A small image classifier, trained from scratch.
Data: trained on Sentinel-2 satellite tiles (TerraMesh), 145000 training examples.
Rows from block 2 of a small image classifier, named by matrix and row number. Rows with one number within an expert belong to one neuron, the router's apart. Each number is 500 + 50 x the weight over its row's rms, rounded and kept within 0 to 999. All counts start at 0. Numbers have three digits each.
Before each expert's rows are labels from the 100 images, of 14848, where the router gives the expert most weight on average: "place" is the part of the image that holds the peak. Only what is clearly more common there than usual is listed. The data: Sentinel-2 satellite tiles (TerraMesh).
# router: router (model.blocks.2.mlp.router.weight, 8x384), inputs 256-319
# up: expert up (model.blocks.2.mlp.up, 8x96x384), inputs 256-319
# down: expert down (model.blocks.2.mlp.down, 8x384x96, transposed), outputs 256-319

# expert 7
place: top left
router.7:563498489578518466501478539531550533602473531540494619513549538549493511465552543517479561406607467476507509532383507482502451517434532569445440545567478390489474499576485541523447470607417543
up.0:511564454500465620433472470500496578456590458455465416435504361500500493565501431538530496606500519568478522500500519480545573467500500483572484471500500516473500418500473445464526519352500496
down.0:513603500451513500432440500500500525500498500584500480500530500526539553500500468500413500356500500500521411500410428436382406483501500475500552500595500547500500401500500500500507500500469500
up.1:500483501500516609444548500500542462390521500518566500464500476500486386500500466583437500547517556500430432500593549569500500500605500452517568560462492500500554442500658436475460607432539500
down.1:500530500395525500500559455500522439561468474500552464417502475535574458524451568500500542500548545500500484544500517602500508454500440525392589451500500500561453438540500500473500500424500454
up.2:427552500579407596527437548500414500500552500500412455500481511500500561487500472432500500557419529467590500571500449500422447500473446493500432422527500474440542556517450582500500500500500562
down.2:507468500363567577397469500513426484525500490577472471510457460500609500483552482479444467406469570507500500500443500460500500517500519500500506418500500500425500468402479575495500559500427500
up.3:433494500455584525500514500452512442500500505500500459450454455445500401493418416500426517581514562500405457489609500554486500500609463446522606548434549522587561444508574450465486558500615448
down.3:611509445548500500487446449545541500450488463500554491471437341424500528554500413609500471510500562439485545479531451550517500500500545489500377533553582452500551559554450511500397500442500500
up.4:577596482436534535507516500500516500500568500500550419504434613504493343425426450500410500500455587427420456500570523538467500500500467366510605571500536480561500500465657418500486681500561431
down.4:500479500537500500521399563500549545500554519560558500500461500417500533522464500500535345500434500517500500500533508426484535548540500534500520507500474530422544484464500593604522500538474609
up.5:500423528504558500471545421449448523378500500500535500477472500475500474550447495548404474500500526500500500474602595522413500500500500500500500481373500529560582500500538374500511567496621451
down.5:517547458410436500465467516467500500532482500494598544500432533500540452549500500606500420410500454422573413500560468437451443530553459500463568495680469472544472542413549529519500575506500486
up.6:511482525524500484395505500488445644399461500500487500432500408518500500518500486500474447568500500503517542425550512511500484500473500540556500500454436626556500464535548437397542565444579491
down.6:580500500549500500406425558472512605551443500552590542469492538500457500459567554575407416351500430505440423594471543500454500500592520549478603471500500612500500409457468541510539500534453500
up.7:500506500500481500511503453463487538376536545541500470500522500534500500464403489537500548559453525452323500421596500500527578516489500500563570500500567523512500500488591419410558573463492519
down.7:523568590425483457500415541571529563446476500471514639529476420603622500444500500582500529394500500500555430515500468500484520459546469500457546437500536500500500440500517530415500444486453500
up.8:586531508500552481473500500512473500500541503558491458395433559519488500530500500553475442500548500474446577515588514500534451413453531412500504550500508453654459500500500467395500515360497433
down.8:556453408451593500454419500469444476594522500488450456496402520570502521500453476500500451516507554508500437500500416444500452478473500433500500437478517500500597410500484500626439514500500500
up.9:500475500455534565513555500454454500500527540607540500551495499401431419500458500500443527500458489534391421446500500554500554501578520500578630546480500551494576453501577461500548557543500421
down.9:460499500431500565500577500519500552500500500564487500539500417467500543500424545664512474500570516587494500390612474544500535516500500500458536518573500468609575420518500500385529500499378524
up.10:473404500548538500500541514465500512500547502564637500420530429500415454500442457559500500575516535500472500473621500539468515509500552500474500500427482553621530348479527500414455568408529500
down.10:462550553394422415511500489411500500522500500547554441470443467500500500521500500491500526435500535482480341572463477551500452500478500441468472500500500500500543500438558473562500489500500500
up.11:503532477426469537416446519500559625484519444472451454471577477607500555529516469500599469582476559525537546499455473459539500463500498500533500441500451498515399523556457500453544474526500500
down.11:585500559400581512500479569434510528493500477500581500495474500509500479500458561600454494394500500529404388544555500554475483472570502500507570543558563603504630500500539464500593500518476370
up.12:500549500394471509367500500597583649479522458500445444510578519587573500500500452500565450531489572508500500454500500423522500526467474603464465419500473487485416500618443509527500429500500500
down.12:546520582500584500482510560447552500513400469608578534465473504472536476494446600584439500358504500528500380551566500515396500500550500475452575521500512627528589422438500500454600579544478500
up.13:500532500500501558504529500494500473524448514479500566500561490511489500509586500435514552500521420560500604575500500500421446565562543568468394501522506503427500550558556564500500376393422588
down.13:500500482380500588435408533523460500572547500472446500500500534537604500464500492465500432407500590485557496500451418500540448500500500500500480435576500500472500514432500615555494500580450502
up.14:434380488621574500435500464489387377500500533503441535500512606503479500575500500477588443512411589622500500500500500516624530521478500411587500582512545500513374500462575500500469561453500515
down.14:500500500439500560485426524599520500500545365571500500554532549594595534462500483443457500500500572500500551546393411432495500500528544524500500415628551445500509452445500590500500500500463569
up.15:554411588520555467493533447500500533451432526592490537466500456516377446453422578592500532500500494504455500486566500558531453464435583548544557500437444565585520426546500435420545500458537433
down.15:538530524486537528456500547416508500555455562465588562485435456568538500535445524635425421443532500395576395565500500470422537500500432540513577495541540500538584500500481528600541533500500462
up.16:500537500500581500568607500388504415500487500600560555500448488500470467516438568540422500479534452450343401500500500576472516500534500478500500607491460477500604483499500467481538500500531500
down.16:500432482486500500453446500500508500487597446500413424465512460539500549500549447504585555500500509511500544476567500500500500616500500375500500500500500553587510452500399522523500500500587500
up.17:500533500390500500466581397500458437477407547500519588364500539467500474500480620500500584500491434500457453496505559650490521500548571475500515528500576533500500500475551496500526500471500489
down.17:336500500500500500500500387510500494533618500405462500553500476500547451500493425444557385467524575470592444500543393464473546524500423500534474436565518575565436484435447500581500456453592518
up.18:500524567459463578500500446472370386505605401440411444468500416500500545457500420500523497526513500500526540514543433500547509469516500441650474500521500539500519500417500459531477480500500433
down.18:506463500500493490428410574500428500610500469466500495467500500500548500500500498533471500500614538500563500556444420500455393556445474500469510500630500500500503500446459500524500499500426564
up.19:500563548500444500469500499500449500500581500393480500598434500500464538551525447461500479502404510605500507563500500417522500500491417432531500500500534500467477500500441543574519509623542500
down.19:467500500404500531534476500612505408500569436500473500500452477563590521607500465509411500428500549500500500516500500500584521456531470500609500524595584448500500552451509598527552452500500500
up.20:520500500527456500516581500472480456500461459500565500456484494500500399485402439500464524490500500546500500500565500540500567500500500427615634582500500500500500418480564406500500613406597402
down.20:500436500500563567560410500549442426500500445407430500500500401510500500500460578414458563444500500500530539551416461446500469555452543442421432468537440603478486500379413500551444412604517478
up.21:561500500442500479500500444500467418431523500500461500503500370450458419500421500497560500500500500500500407468609500602538594479500515500593567577505573537500574500447566419467500625514591500
down.21:465500500472577500471400481512521558500441554531604581509500500522500500500473500500500441382500500436558485561443469425412484493531465478535546500605481466477500500374568560500525500531448514
up.22:572500584500538500442554538489499467467500500584500572578413519500419477461470560538557510551500500500499411500481560529550534512482596428538598509440544572587486503500500443486500453500589431
down.22:572470537475486518412400500500560559577617500500500547500561450533500477572452500547524542423445500591500500545530398470443524576500500538441500442585500506542500500500412588546534408544449500
up.23:463577500480503448620520492448500500500424565570598537559476548400438500471500596500427593500500449422476442500500572589410487539514520500494486532453529474456648471500500500539551500500511500
down.23:500500522412500500500385461514434474500544500433400383573513500595538571499474453480570500562500556415507500453554500552567545453500499428500498470500538586500499443437542525507560466428500535
up.24:500500459527446507460456579562577555557575435456464462538500500568586511513557419432509478500469564500593547520432445444504492503535441506405451428583496467456446601553441500582466465534500552
down.24:465527544399503522383464498500500514500527464571500457488500485500604561500500500500502500403498545499500500541437462495500500500500500516462500500556481517415560439412500589500500552588500522
up.25:461500500510568410500588500441500461500356579539587621500500546433533500574500615472420500437578500502500489500500626500397485500524500500455500547500526500439605500571528500563500465543465500
down.25:536411614455560563500413445500530498500630500500422316441500512625500528542456500500500500480603583500500448511556432452456500456543500508540500435586437502557486490450500474438500500410496474
up.26:500500492414500570391438551576591619472500429500500440509541513553536542569500458500587500558420602558515541488446492441521469500475511565500481445500538514519405500552462500500513463451518549
down.26:500500561454546556463503543434513500513409507573581536541428484495500473472500565610425537395477446498500399492574471542485464497576489514500590568551570666521618468500543460505608583525460393
up.27:438500445500500405500553523468546446521406596500573586472500512442485500500554581517500500403621451500406484539482561500431460545539500539458454545478473469473611500500500500547500458450455489
down.27:483445498426500572480412469500500500500500505500415347554499500594585560523501419554500422468500500416519469500500378476500502462500489542529500442500457500550500500496501528500587442500554485
up.28:500500512500529487428567500476500535436500462543557500554476500384500439559430465529385529500512585485405430500500553561489533488560534500500572546500569519500555378500618444500500588406595424
down.28:500335606527548500500546490469500480461539461500415570610500441500457573547559539467500500560432573500421500568564459516494542494484532500416562580536473500559479546500517500458550500500513446
up.29:455500500522523500564545459500500500500558436492513454500500500542453500466500432559421500515500614489500428457559500541570545418500468445540651610500500521550500505442541406561500556500555383
down.29:500390463459537534506345446518554510556512535557527593500572500517511500500488465558549494429546477445391516492473530522491541544532459481434529458428500338469500475448460408544500488500572552
up.30:567500459500566427500554500469457469425500553500500500454500456500500432561394484581500531534500485500451500476500540595557591420500500389566500500489522549500458500500565441500500582500618430
down.30:436435511500450533483474467500515500405463488500530500506445500500551468598446456455500551445500500500500538525500459540412521555481500472410500500500574534439412469511500465435477500500500537

# expert 1
place: top left
router.1:508483492515509528444467486550460521456562436474440456516498432594506553472511463537568417565468553546539563498506435440584553441417504416548469429554529525582416468459431494499500488445531510
up.0:471577443502493468541560554500590500362500556500603491494452479500500500496538556461500563515506395488444500578590500500500460557500411475500500576500462507454500532532557512500500500435445506
down.0:555500529581521572511533500500493420456543528464428654477515499500482467439500500609603507478401513549540603519493582422535500500496547514464415481500443450555529500541478528579481437500464457
up.1:500502400410513533500500398433500500500500445410500500500625431477528500652548500477500520382500453537500548500547484500549500589671427552467480463493525500420520422510546500487541508491423518
down.1:557459478500538542446505417500452468513519568500500475592500500615500488500500545500554498500512564520456449496418534508500500516500500500473527423500500500559449387500412500450555509500581500
up.2:500462500482446500496430502533500492500500460490497365500511467500408515500500451477500500602500492490566568500500513448500454495420500500500500453430457507562500542500434500474500500393550425
down.2:500484500576442512472483573500500539539500472375439563500561495500517500517605512452500541454468398500541511552423500520487500489468433557438371500544551433449500508584436550500472429581373636
up.3:542573404460500527556496410429500455425446480500500456500491534433438444564498593437448604500544482534500500500477528548545539530594500441481507500552500408416549551500588477511579562484422500
down.3:500498435513485464500470537500431526452596550500500489511448456458548435500500448565574418492500500500519613595500500505568486497497458507480447500500425500554470531500500500565425489547500441
up.4:500597490395520504447438500500481503476443500464552500426500574450500500537500506500500465520525512500571572583500447466500500520500500500500607500500581534506511371500468500431500559436498502
down.4:478441509573575481445500530546500588459442500500518491358421444500500500453510524603518593553378426500470566438511500520453395533496500495552483535448555500594500481553434485475489497373500493
up.5:535500500484438431500480583443565500568390463554601500500619605410465473520418500373506583500534521431527546460443558500511500512500500576500500507465430457500502500500490526500532534554445445
down.5:491500387576562373519582500532562500500419468511432501500582536500492500545558492500530550500577432527487572500542507523444403474440552534509475500483500500413488500584468558500433465534404617
up.6:495498399497497495500542454500500492499489500475581452500482500500500430530493451398425500491577456500534500517552441536450491500500400500500500533459531500435589500522500500513488556475473521
down.6:425465500500449500404572443479543499500500500517495442420452503500555547412449500554500500500457472454644499503500521476591448470507572500500562500500535602579439500493517500500558500467489418
up.7:500471570500530500465508397572345411500500500416462509464500500500470596465500477413592500525500500582541543543468459415591442549396470463540461500500500577500418616383485500566434502514587500
down.7:473555500420500473454500500500476552500553411500426451462579461580605567500566560500500500481531499511591500428425500500484515560456364585467457537500454462500535500462534605523553500551457621
up.8:528464435500652405554521449528504345571500610516511617486500564520571533483500545423552477475500482500460331481500504500479500518527517618500500500485425500454572526455475500542441500640515527
down.8:449546535536443500500412557509500500573500532508463565500543455468557429500510615441527568500549523402500491445357500500469500431503450470528500500594500500500500561620479500436593500500429489
up.9:507540414500500500548501482463500587500500432500544441446500500394555500611619452449481520500508478500552512547500500525500579500710483446442500500500551481504614483500517500496485500449414500
down.9:535500500500585546502519436447553500401409478500461491474500498500521508517500430545541574440536549554530539500457558531500500563573483500500500470451424511510500500496502497401548500445510463
up.10:500554453466500500500500447526483520500467500475524546410568547415500430559500500428501500539487515500516500500484497518500560639628455418437510500607546544424500453500486523562437562515456553
down.10:500412524463495498443580460430500493389520500500447563486466440500500506581500548500500617500472550463500411471500529500547540500606536416464435524500500485500472435531431432510540632429494573
up.11:500556474476503540581553468500500408511500505371538483544500526450501500564520513419500515500516439454476500533500500500541516578602500500467500563567551500453584500500579526442452543500500538
down.11:500409518626501500500560500466594502493487500508500447538500500547408500378500500555616500500469393500468500510467500500445500500500500516500500500500500424519480372477500487490500516552531465
up.12:690530500497630500478578481500521500590447588486501595575469510572493517500500568500479515472589443498500521443500530552500500486500500500503512577526472438455500593432464449557391500662478536
down.12:344586500423462593462519459500500502440500487500439451551643500500500498433556465519578454500503575502487500500511500543490593500517522504540462476500500500500500500500547451541418584468470554
up.13:450390548455528479447435495605482536493555480533463428444497500535456554408460437552579439574482535533496561479566447396569524500406528545521555500500453569569444443457417500500482456428576500
down.13:554484446531453508511500511500500501545500476500479512521518499483529495512625571408463513500503440500510500486469486500500435500541462500460416500500563432402458525633452523500500486517401500
up.14:585500503547575471500555588500509476555500547578500590500500494500489500500500500517500603450500500461536537500500525499463500500534500426500500617520517413500455601455582489557500563586500500
down.14:500499500500519500443504422491500500500567584558467500546622439479500481421464433529554485500500516500421527431581497500623532434500597500441473442478500500500461394500500488500500573451509518
up.15:500528500478466568597500500412526470500430453456500473500553585440500469500511520415500500453500461531509573494471471512481536500500423480429517471500500403500578467500574500531510500541428416
down.15:437500435326500535500500431525506500500500493440419500547561493566530545458500557500494500423500521500507432447492621500553523471500538570500500557545500500500500605607500500481604423443531471
up.16:500568451500453536500492500433500474480499461484543500563520559491500500500510518449472561500565500500520500465500482531444500572500466500425500500503500400410500528558500487541485571546500531
down.16:500454555372484438597466511473437477500609599500500485456456404500500500500510570537588487500500517605500500515436558500583547500519525412448500500516500607475481400521533376519546546520486455
up.17:569500522435449522529429500492469361488518500500519500489385465519642510518500498451521500495500545513539500621500409500500500511500356420452449500536500500399452500500473518500500529495505500
down.17:333500534421500486500492500469500510565493440446500526483540500655558474451451414500490497462448495574571578500456454492500459500508500534436349493557484485465439581475500593499448372647500582
up.18:552558500431513524590579499416457500500422504527561500554500589500433410516480568532436599436466506439580500478569493557407507533531448433500576574502564501554491459404571547578500575571510440
down.18:543426512540484558500463621498606529490500451557522606523539500532388477584456550467500500577571443500431600585493418460500430500531498508555500575500476500500550551595538454518449475584549525
up.19:500397500500415478498478527592483477500473534472500487461630529554491500500447478491613477552423526569551487511423525499581473500500524459554492489552500551560406576498447500455523469535553472
down.19:500500490534507422538477593500513513500449446420401542450571531464534544518621501397519550440453353487500577479461500496519374526515491521449417511516500480408542491573508573538506492599384500
up.20:500527533615510483516500556396500500507500364500500482567411500539523500463500500500399500500611465473506466530568509500425536479498544537500500579608434408510478500450497519572404500500500615
down.20:484500488500458500500498500481500507487476568500451500463570539571632506570555500500559491412521518500500557547414499478500388555500500553421399419500484415449403541502449539562470477429415545
up.21:500602552503511460485580500501506481566410500517624535500526543500500468500500563500454500391434500544527484500500500565514530520571500466470500561535481500500574584488500496572487642587425495
down.21:506500423500541650500490500469483433558605500458500422462546500500500496404500500440488500500394474488520500480507441500616593536455486395448500614500402521454500487533541539481500483448533453
up.22:500500500500453508532553500442593500500500502500500510535500500536459426517459572530401540500500470372564456521542500573500450505521534433500379566539500460544593549500553479512544539500485516
down.22:426422571585464367365565500506448444542514544389462530523500500453496500534536500530500560477500393425500500471517465640530513500470456540384442500500476543547439500500500445497477500500500514
up.23:625529550500535456500565542500535538689500500500570500457500500402500553523540581500448413500500439500522500547500521500500443495500500440436500500503407512469500565503500427500387500636505497
down.23:470470500521500382479478509500426500447500518465431652486613437468439500560500511567530516500456486537500500449533500500495583633460568500520522472376500507535461469544500500500518394393429539
up.24:523479500500539500500521500363584489522466500521539520500442511395478386473545618543368526500533403379544543511521500500459374522500547549505429546545500500484500465500526500528486500517428500
down.24:448491494500595389485559536451478500524490500475545641485535500411423415547492584477507500452521539500432534482458593500500500534430509519507434566500432525489500453553546438572461515440404511
up.25:500500481500511555546537500442434498500500500495539561500483462354468500507590500430395511405564442508500475524500500500388454500587473500351388500495500427442592601500500433584411488450500508
down.25:505500469480500447447605591394460532500500482559475474590451578502420437452383500500437504500500500470530500540494514500484500571500500587500616500500437603500500447457513537500456500517551482
up.26:500500421500467557500559583500532438500498424500500440559574600478524429491500521387500550489457460478563481578500468468457472500512500500500455530565500500440531545500505495545500500519448563
down.26:524552500422352500522569500500500404500518500513500421500500500628475484500555412632560381450546549585440578500400533500500445587507500460436431492500500547528499500500500500500500458495478531
up.27:569611453452502531568535500465514450500500473500607523576500500506500409584500500454439500500468500506553500568510500500500500526591450500387500500500540413500560561500500500587531561500500411
down.27:483531500500570382500500561450570642496500462419453508500598500492589500500618500517488439401539500570563571500425581520461549558471500500500440441479425498500485500500499540434537500456486448
up.28:476520490458487500598500536500423500500478500500463500562598538513500561523592458424597497411411473500500473600413452499486483582536436454474406500514581500430508613442488631570463414562402554
down.28:505458574500476481572500538500482445500564500500486555500500500500568500535463472541500490500538506532514627587474529537477531602500425588573500483581427372527547580500434512617414566500525532
up.29:454601419500400544528432499529602500513534411500544426500633577500482550502500482500430479500551527414500459439459576500424560500570535561500498473500392408444566500500424544500564590500500569
down.29:506433474500500420500500500580511467491538500538428489504555525515500500590485561500474565500500500495472485491559521500500500446500454500471585601500500452479458500531373500500500481500500504
up.30:522542476550499500500500469500514495486529450445452500500500414549500500598602500455439433439576499488584519447487500493500500543475500500478382537583494500471496612444500571500415500500500621
down.30:524500509500474451500560500523500476492511500428439501500551500456500526488586500500500517445500472516579554500500500500464468586498500565494415475544421375416475605498500606500413467490440535

# expert 3
place: bottom right
router.3:471491477457559502527601485443519452447451530560576541502455488393516461490447539573452542535496499441436431448544591525467479518544564518539564592426531552570542417461611425484523513500518436
up.0:536591500500411500494500536437604546500459492602635500500563612500500403439500650470423581500489544500463500403469538568416442478500500500461509545500547335448502531611562485489500552500500495
down.0:500411438564500500465510579500500500454587500500523525518500519496451510500535470500562436474500500532559500479500500439534537460598500618475500428444447462500477500434448448478453597480534500
up.1:522502484500527419500583476536566500507473597544552500360494643474474416437481638527500500500558407411411500500500574566541407539535563449554468526487500520566500528500598477443547504524500496
down.1:509448500537460500544539585419489545592500500598478524483397473465438474430583413478531508546470368485502500500500500493422420500468500500431500470490535428604534540550470550585532450446500437
up.2:572437438500500500577466529470632545543546437528579423545500486500420577474500509500496424500547500472464500491509500500424500428500500503473521456471403455485543454547512500570500550386552500
down.2:500495500511500539500500638457553433569527406500514428500500465500413500544500541489559572500420466566605423546560482561423540538500500577537528433500542489484517472617500500621560479537532439
up.3:534447465581444500500461500533455500578453448500500500468569500596500516525572510500548500500500490517612585500500404393565519500500401391500430485500500458462460539548447500557500527501500538
down.3:415517344500480365500500460516500480416392500500472469521500538487513502437508500500581500611461549447508466463515548500500537500500500510498500500487500496519500524500592415500569632500500497
up.4:500457500455500500500509449500426500500466481481518459500405500500500462535500485500500426500368500500460480464500502488603622485567597414500500536500578500588441500429525453485500519449500500
down.4:532500510451500500522558584458500532500500530491591527388470500412523448423605592500456545500562500500500561725458482550461500500579500500504500519500500500505522589592473588500485500500446500
up.5:525533500545404483500502551439616560500523497533496522511500476529584500472551499480500500436493474500500510505500500609428500458537470542372500500592505386500487500500500560465500500500500543
down.5:476559500488475435565621525500479550377500500557500473500500582459500423566500531656500500483500500423532500459500500529620531415500500551500433431391436550475456500486500500491425505500536500
up.6:500481511608427500523500475500410444536520476419439500564526467606500514526500491411508450475500473573597607510407399481518549500429401439472425457651454418500485624556500500500427500554459500
down.6:548556540500502500500500616416416500500576500396350491501488456553499551478510401349487500500500500500500481599500488500467545500389500500530500444580585339500553500540500500494497500465434500
up.7:445500711565468527472470509525467536533500500540396523490507466500421569500505404536483500500500500531500583524500464382500403500375500507500505478412511500535496499553422500500548425500500487
down.7:550500500484481425500570549433502508479391500500513506493500500500556488523596553500460537379445442500519516524525531639466515500500524521521500559500552499500525500500500559576511500500544500
up.8:500572432487426500500500500459569566549500421500434500533500500605493500566500500394551531454510500400500587464500441435414540500534423508500500500500454373456500541500472503519500535500500500
down.8:500483500647571500430500562500437495462564483589440500502588555378538500472459500500454437500591518512500500447574421500513500497598591629500443434469500500510500500500500500469457505500457478
up.9:500398586547512500634524500521550538500466524491476484441500498500395530361570500526500500555555411387483535500468537564500375500459539446500503510539500544620500498432512500500504500479462469
down.9:500411500593534500584497653500532500520469542592458585511500455416405489364500500479500500504500358500500454565500598536428461500537521500432500419455501431500538500500453542574500496482500539
up.10:466500499458500443500509500479416480607481500473491500500438500500588531562500539446453548478490457500518500602500526500511507614500500500478502500500562462427500500399500500623426469516420581
down.10:500500500474520500583615461440464451500493500500586500500573555458438500460500555498422500419552500522500452608530500511482500611525555500634511546518514500508632470529579478476429500468493481
up.11:500500500500494394500523492570562500551500513512500506500585586480465533500500500441500449406500531623500531498485543534517500493526500500559500575500546371500479545557536544553500458622440500
down.11:500500576526510456500500591536505425609550506500446500500547540516365500500572516508598429480437462499547533583515519500582500500429500534473528409539629407557500567498523500540444551558539435
up.12:500538500552500500500574560550436440500500520376501500564552478500567500559500500407482548500477488507500526500390504466500500500500542500398416490627500418442479531463477563553386500473398592
down.12:524527497531562552500500550500500500455512562533500537546452579435500500432522508500481564437514500529500500417500561500500500375547541500487592491500465468418500432449461443534634489500539499
up.13:500569443500500500500455473500433441575410527445409603559533562500599527498500500425500580469518450502536500500398419558546500500500440500500389483572573500418438601500485579500399409574430500
down.13:546437567606550500543500501392500445486454582571500500444500423413500386500452553589424500526500430500443500500570581500454534496500572416607516500500500548500500382516483500521440500415485500
up.14:568613483500432500511451500500500500500521500500528420500568608500571500500424537365522621432500500442555483419366500556532596500500500428385461441597458465500448545551555576479554500520481500
down.14:436518500480539413500579633470629585424407495555605469517547500528447500535547560457500500500449451500471500471474541540435514500538500500485427544561412500549500500500517500573576500509474461
up.15:496557633483433500411429500453541561603464509523573450504500500528558500427500585500459500495488491500500500511368483483425500500462500517396500433500531419500513567589518583496492576500510485
down.15:519500472500464440513582557500518603424500500541489500595470534500500500483527469558520500456500500523544426500519541581500420449500511557415500425389493500479538500500459486532418500515526551
up.16:490532491465530500582552500479500500526442552521578526380457577484483434393508632507473580504623392349436510566470563572480384516476568516554524563517500500529500500500593512436534531514490500
down.16:568463522604498463500523565499500523525521500638452511510416500501500463345556500500500474557481365500500500500463500502426392436444578505364584510500560415569523510485475465576500513464500440
up.17:610524500538458461457500500500518522478470500500500500500444525483621500546502500454445500414539517496532556489461523500500500535501407500452557534500476500422496578500452500500470513570468500
down.17:518500457451591500500580516506470502495437587500516500388538500484394489395536528619488460418568403434544522500552561500531505545500592500480507500500424544500566437444487500574512500511527500
up.18:600533533540453394485455485495526500592500556500530500535492467500563520478536500500500500405598500418459500552440500501432433500500500503413432454557447414495525564583500563514528437501500535
down.18:500529458500543578500572537464500596500395500462400378530557552414411500454561578515429500461500465474500477465456500500453450422624515544519549479503500458462500500500499528460577570500500498
up.19:482518500432500560508620500426453500500500500493609460413500500361477500577500569500446533472463500500390420507500548577553500555614557431500518541501500500526500444500548500490474632500483500
down.19:500439539463547488520470614515485500500460500511549531500398500505452476428590500500500500500602385500500500622500500500500488500477500532510425438500500500507584593534424500580460505500500539
up.20:517607440500500489500500509500531500524487500407500500500600500577614488590574481377500549469497457486525556481362500500500541500504480426500456435579500500449458530500421568508441500593457617
down.20:500437648457451557420500500451500472507481500577610500399500374411500442485514575646500516500502500472500500531500569500487577500603500527574540544500500610587556449500500456439499500450612500
up.21:541497500591432527500420539500500406597540500540437476541482544500500548505492433500545501477515500507537563576477417486535392480461500488525480448500500402500500511500425626500500431493500500
down.21:548609500500456600621553572490522554480450485500425426580448584500474555534562526425500536500543466409596500601491495500500500453500500495438446500493532593544462500500500551500533500500500488
up.22:448563500522332501451496539500561561491501483508554415529500500500560500500500416500500489500500593469585500500500529528430500450502450467374500480500536500542425495500500569487551541500460500
down.22:451541455500500410485505556479408544500429541500557403418431550500500456501500473491388486458532437476562500399488462583473432468569537540500500466505541470471528500500481464439464595458500500
up.23:432462500540500500500425506500501500553530500404484504500623432500500580456553510500500485490491485521596591517458500500509511487504457452450465465589500508433500597500418500591500545547490500
down.23:396510451507500500463463616563500448482500547500557500500563535475628500500500535500500478500411530450500435500500500500500532500496500500513554500469468500372471418500453500590469506545531577
up.24:500548556463431449500500490468554527596565462553556453522511565560500472467396500504482449546560424500551500518500456536398435500464447510523506472447500504500582500596527500477527500452607470
down.24:470500514500500458500533587447568500551498533608460500557441604509475500425571590447462556500500374407431538563500544539378453398544512502406516500386510500514443507532500523500435474500500470
up.25:510500478487540500500522475604420500455541500447465525441500487534592617528500500501500500500370543500500500500519524405561478491518465492582527475474578500500500448466416500500500500518544526
down.25:547422540505491379500549595500500500562439508500500543391534500490462500500539596500497500500544397408497492500479556500463500559500504437500406500510575463445589522552462500500442489500500557
up.26:628552454507500402500510490500500559500500565534601519492537547470586500500463544450492512493617462500500608546492500506500383500480500413460500500500500500444559597629542500500500554500500500
down.26:494500500544523525500572555500620600457500538556522455534431501386396535394500507537461539503478404500549448489500564572396500419500521545392512403408577398585500485530453539500564564500500438
up.27:500504459405341506453416440568586500567500395395468531532659476500500570632424432500500556493500500550613545486443433470612544500508424500500500416605533454473428500537481500512559468515495529
down.27:554571500414500500450609500468472449442404523500500381422450448499451592500591545453500583459418420556552402523416500516500500500461531474500449555526580587500413500500500500500576443557440500
up.28:458473438584374405500500529425404563500505500500468500500541427500548544500500446500500471524603442538630575512426448530433463554442451547500428500500431489427500500603422619530500551503417575
down.28:499575404493500412534500641500500500615500500537500500500500567444463616537500500397457500500480488464532459470445500546483467438500500469500573453500500399506500445441526500603500561475500500
up.29:448491447499507500504430545500446500496552474472500500530500488500577509518568403476543434500432500534500443617489403500500506500435435500449442500548500426419500500428465527572373528551500561
down.29:443500500526574500570566438437500480481500508500500544400500409500500408475442500569463595510500451421469500500584500590431515500522500500629590500500500500500561483469589441500488582486506341
up.30:500532417568402500591500534506515500500524442428492500573560536559500589500565443336591453496517500503621500538409479396444500500525419475506500401530424444414511537500420558556514445583510537
down.30:500521500504500500469527614500490500500485388502476480441500443480527520546461561521583367412549437500638500500500371476472456500525521523582500509522531591451569500575461466500411551480457500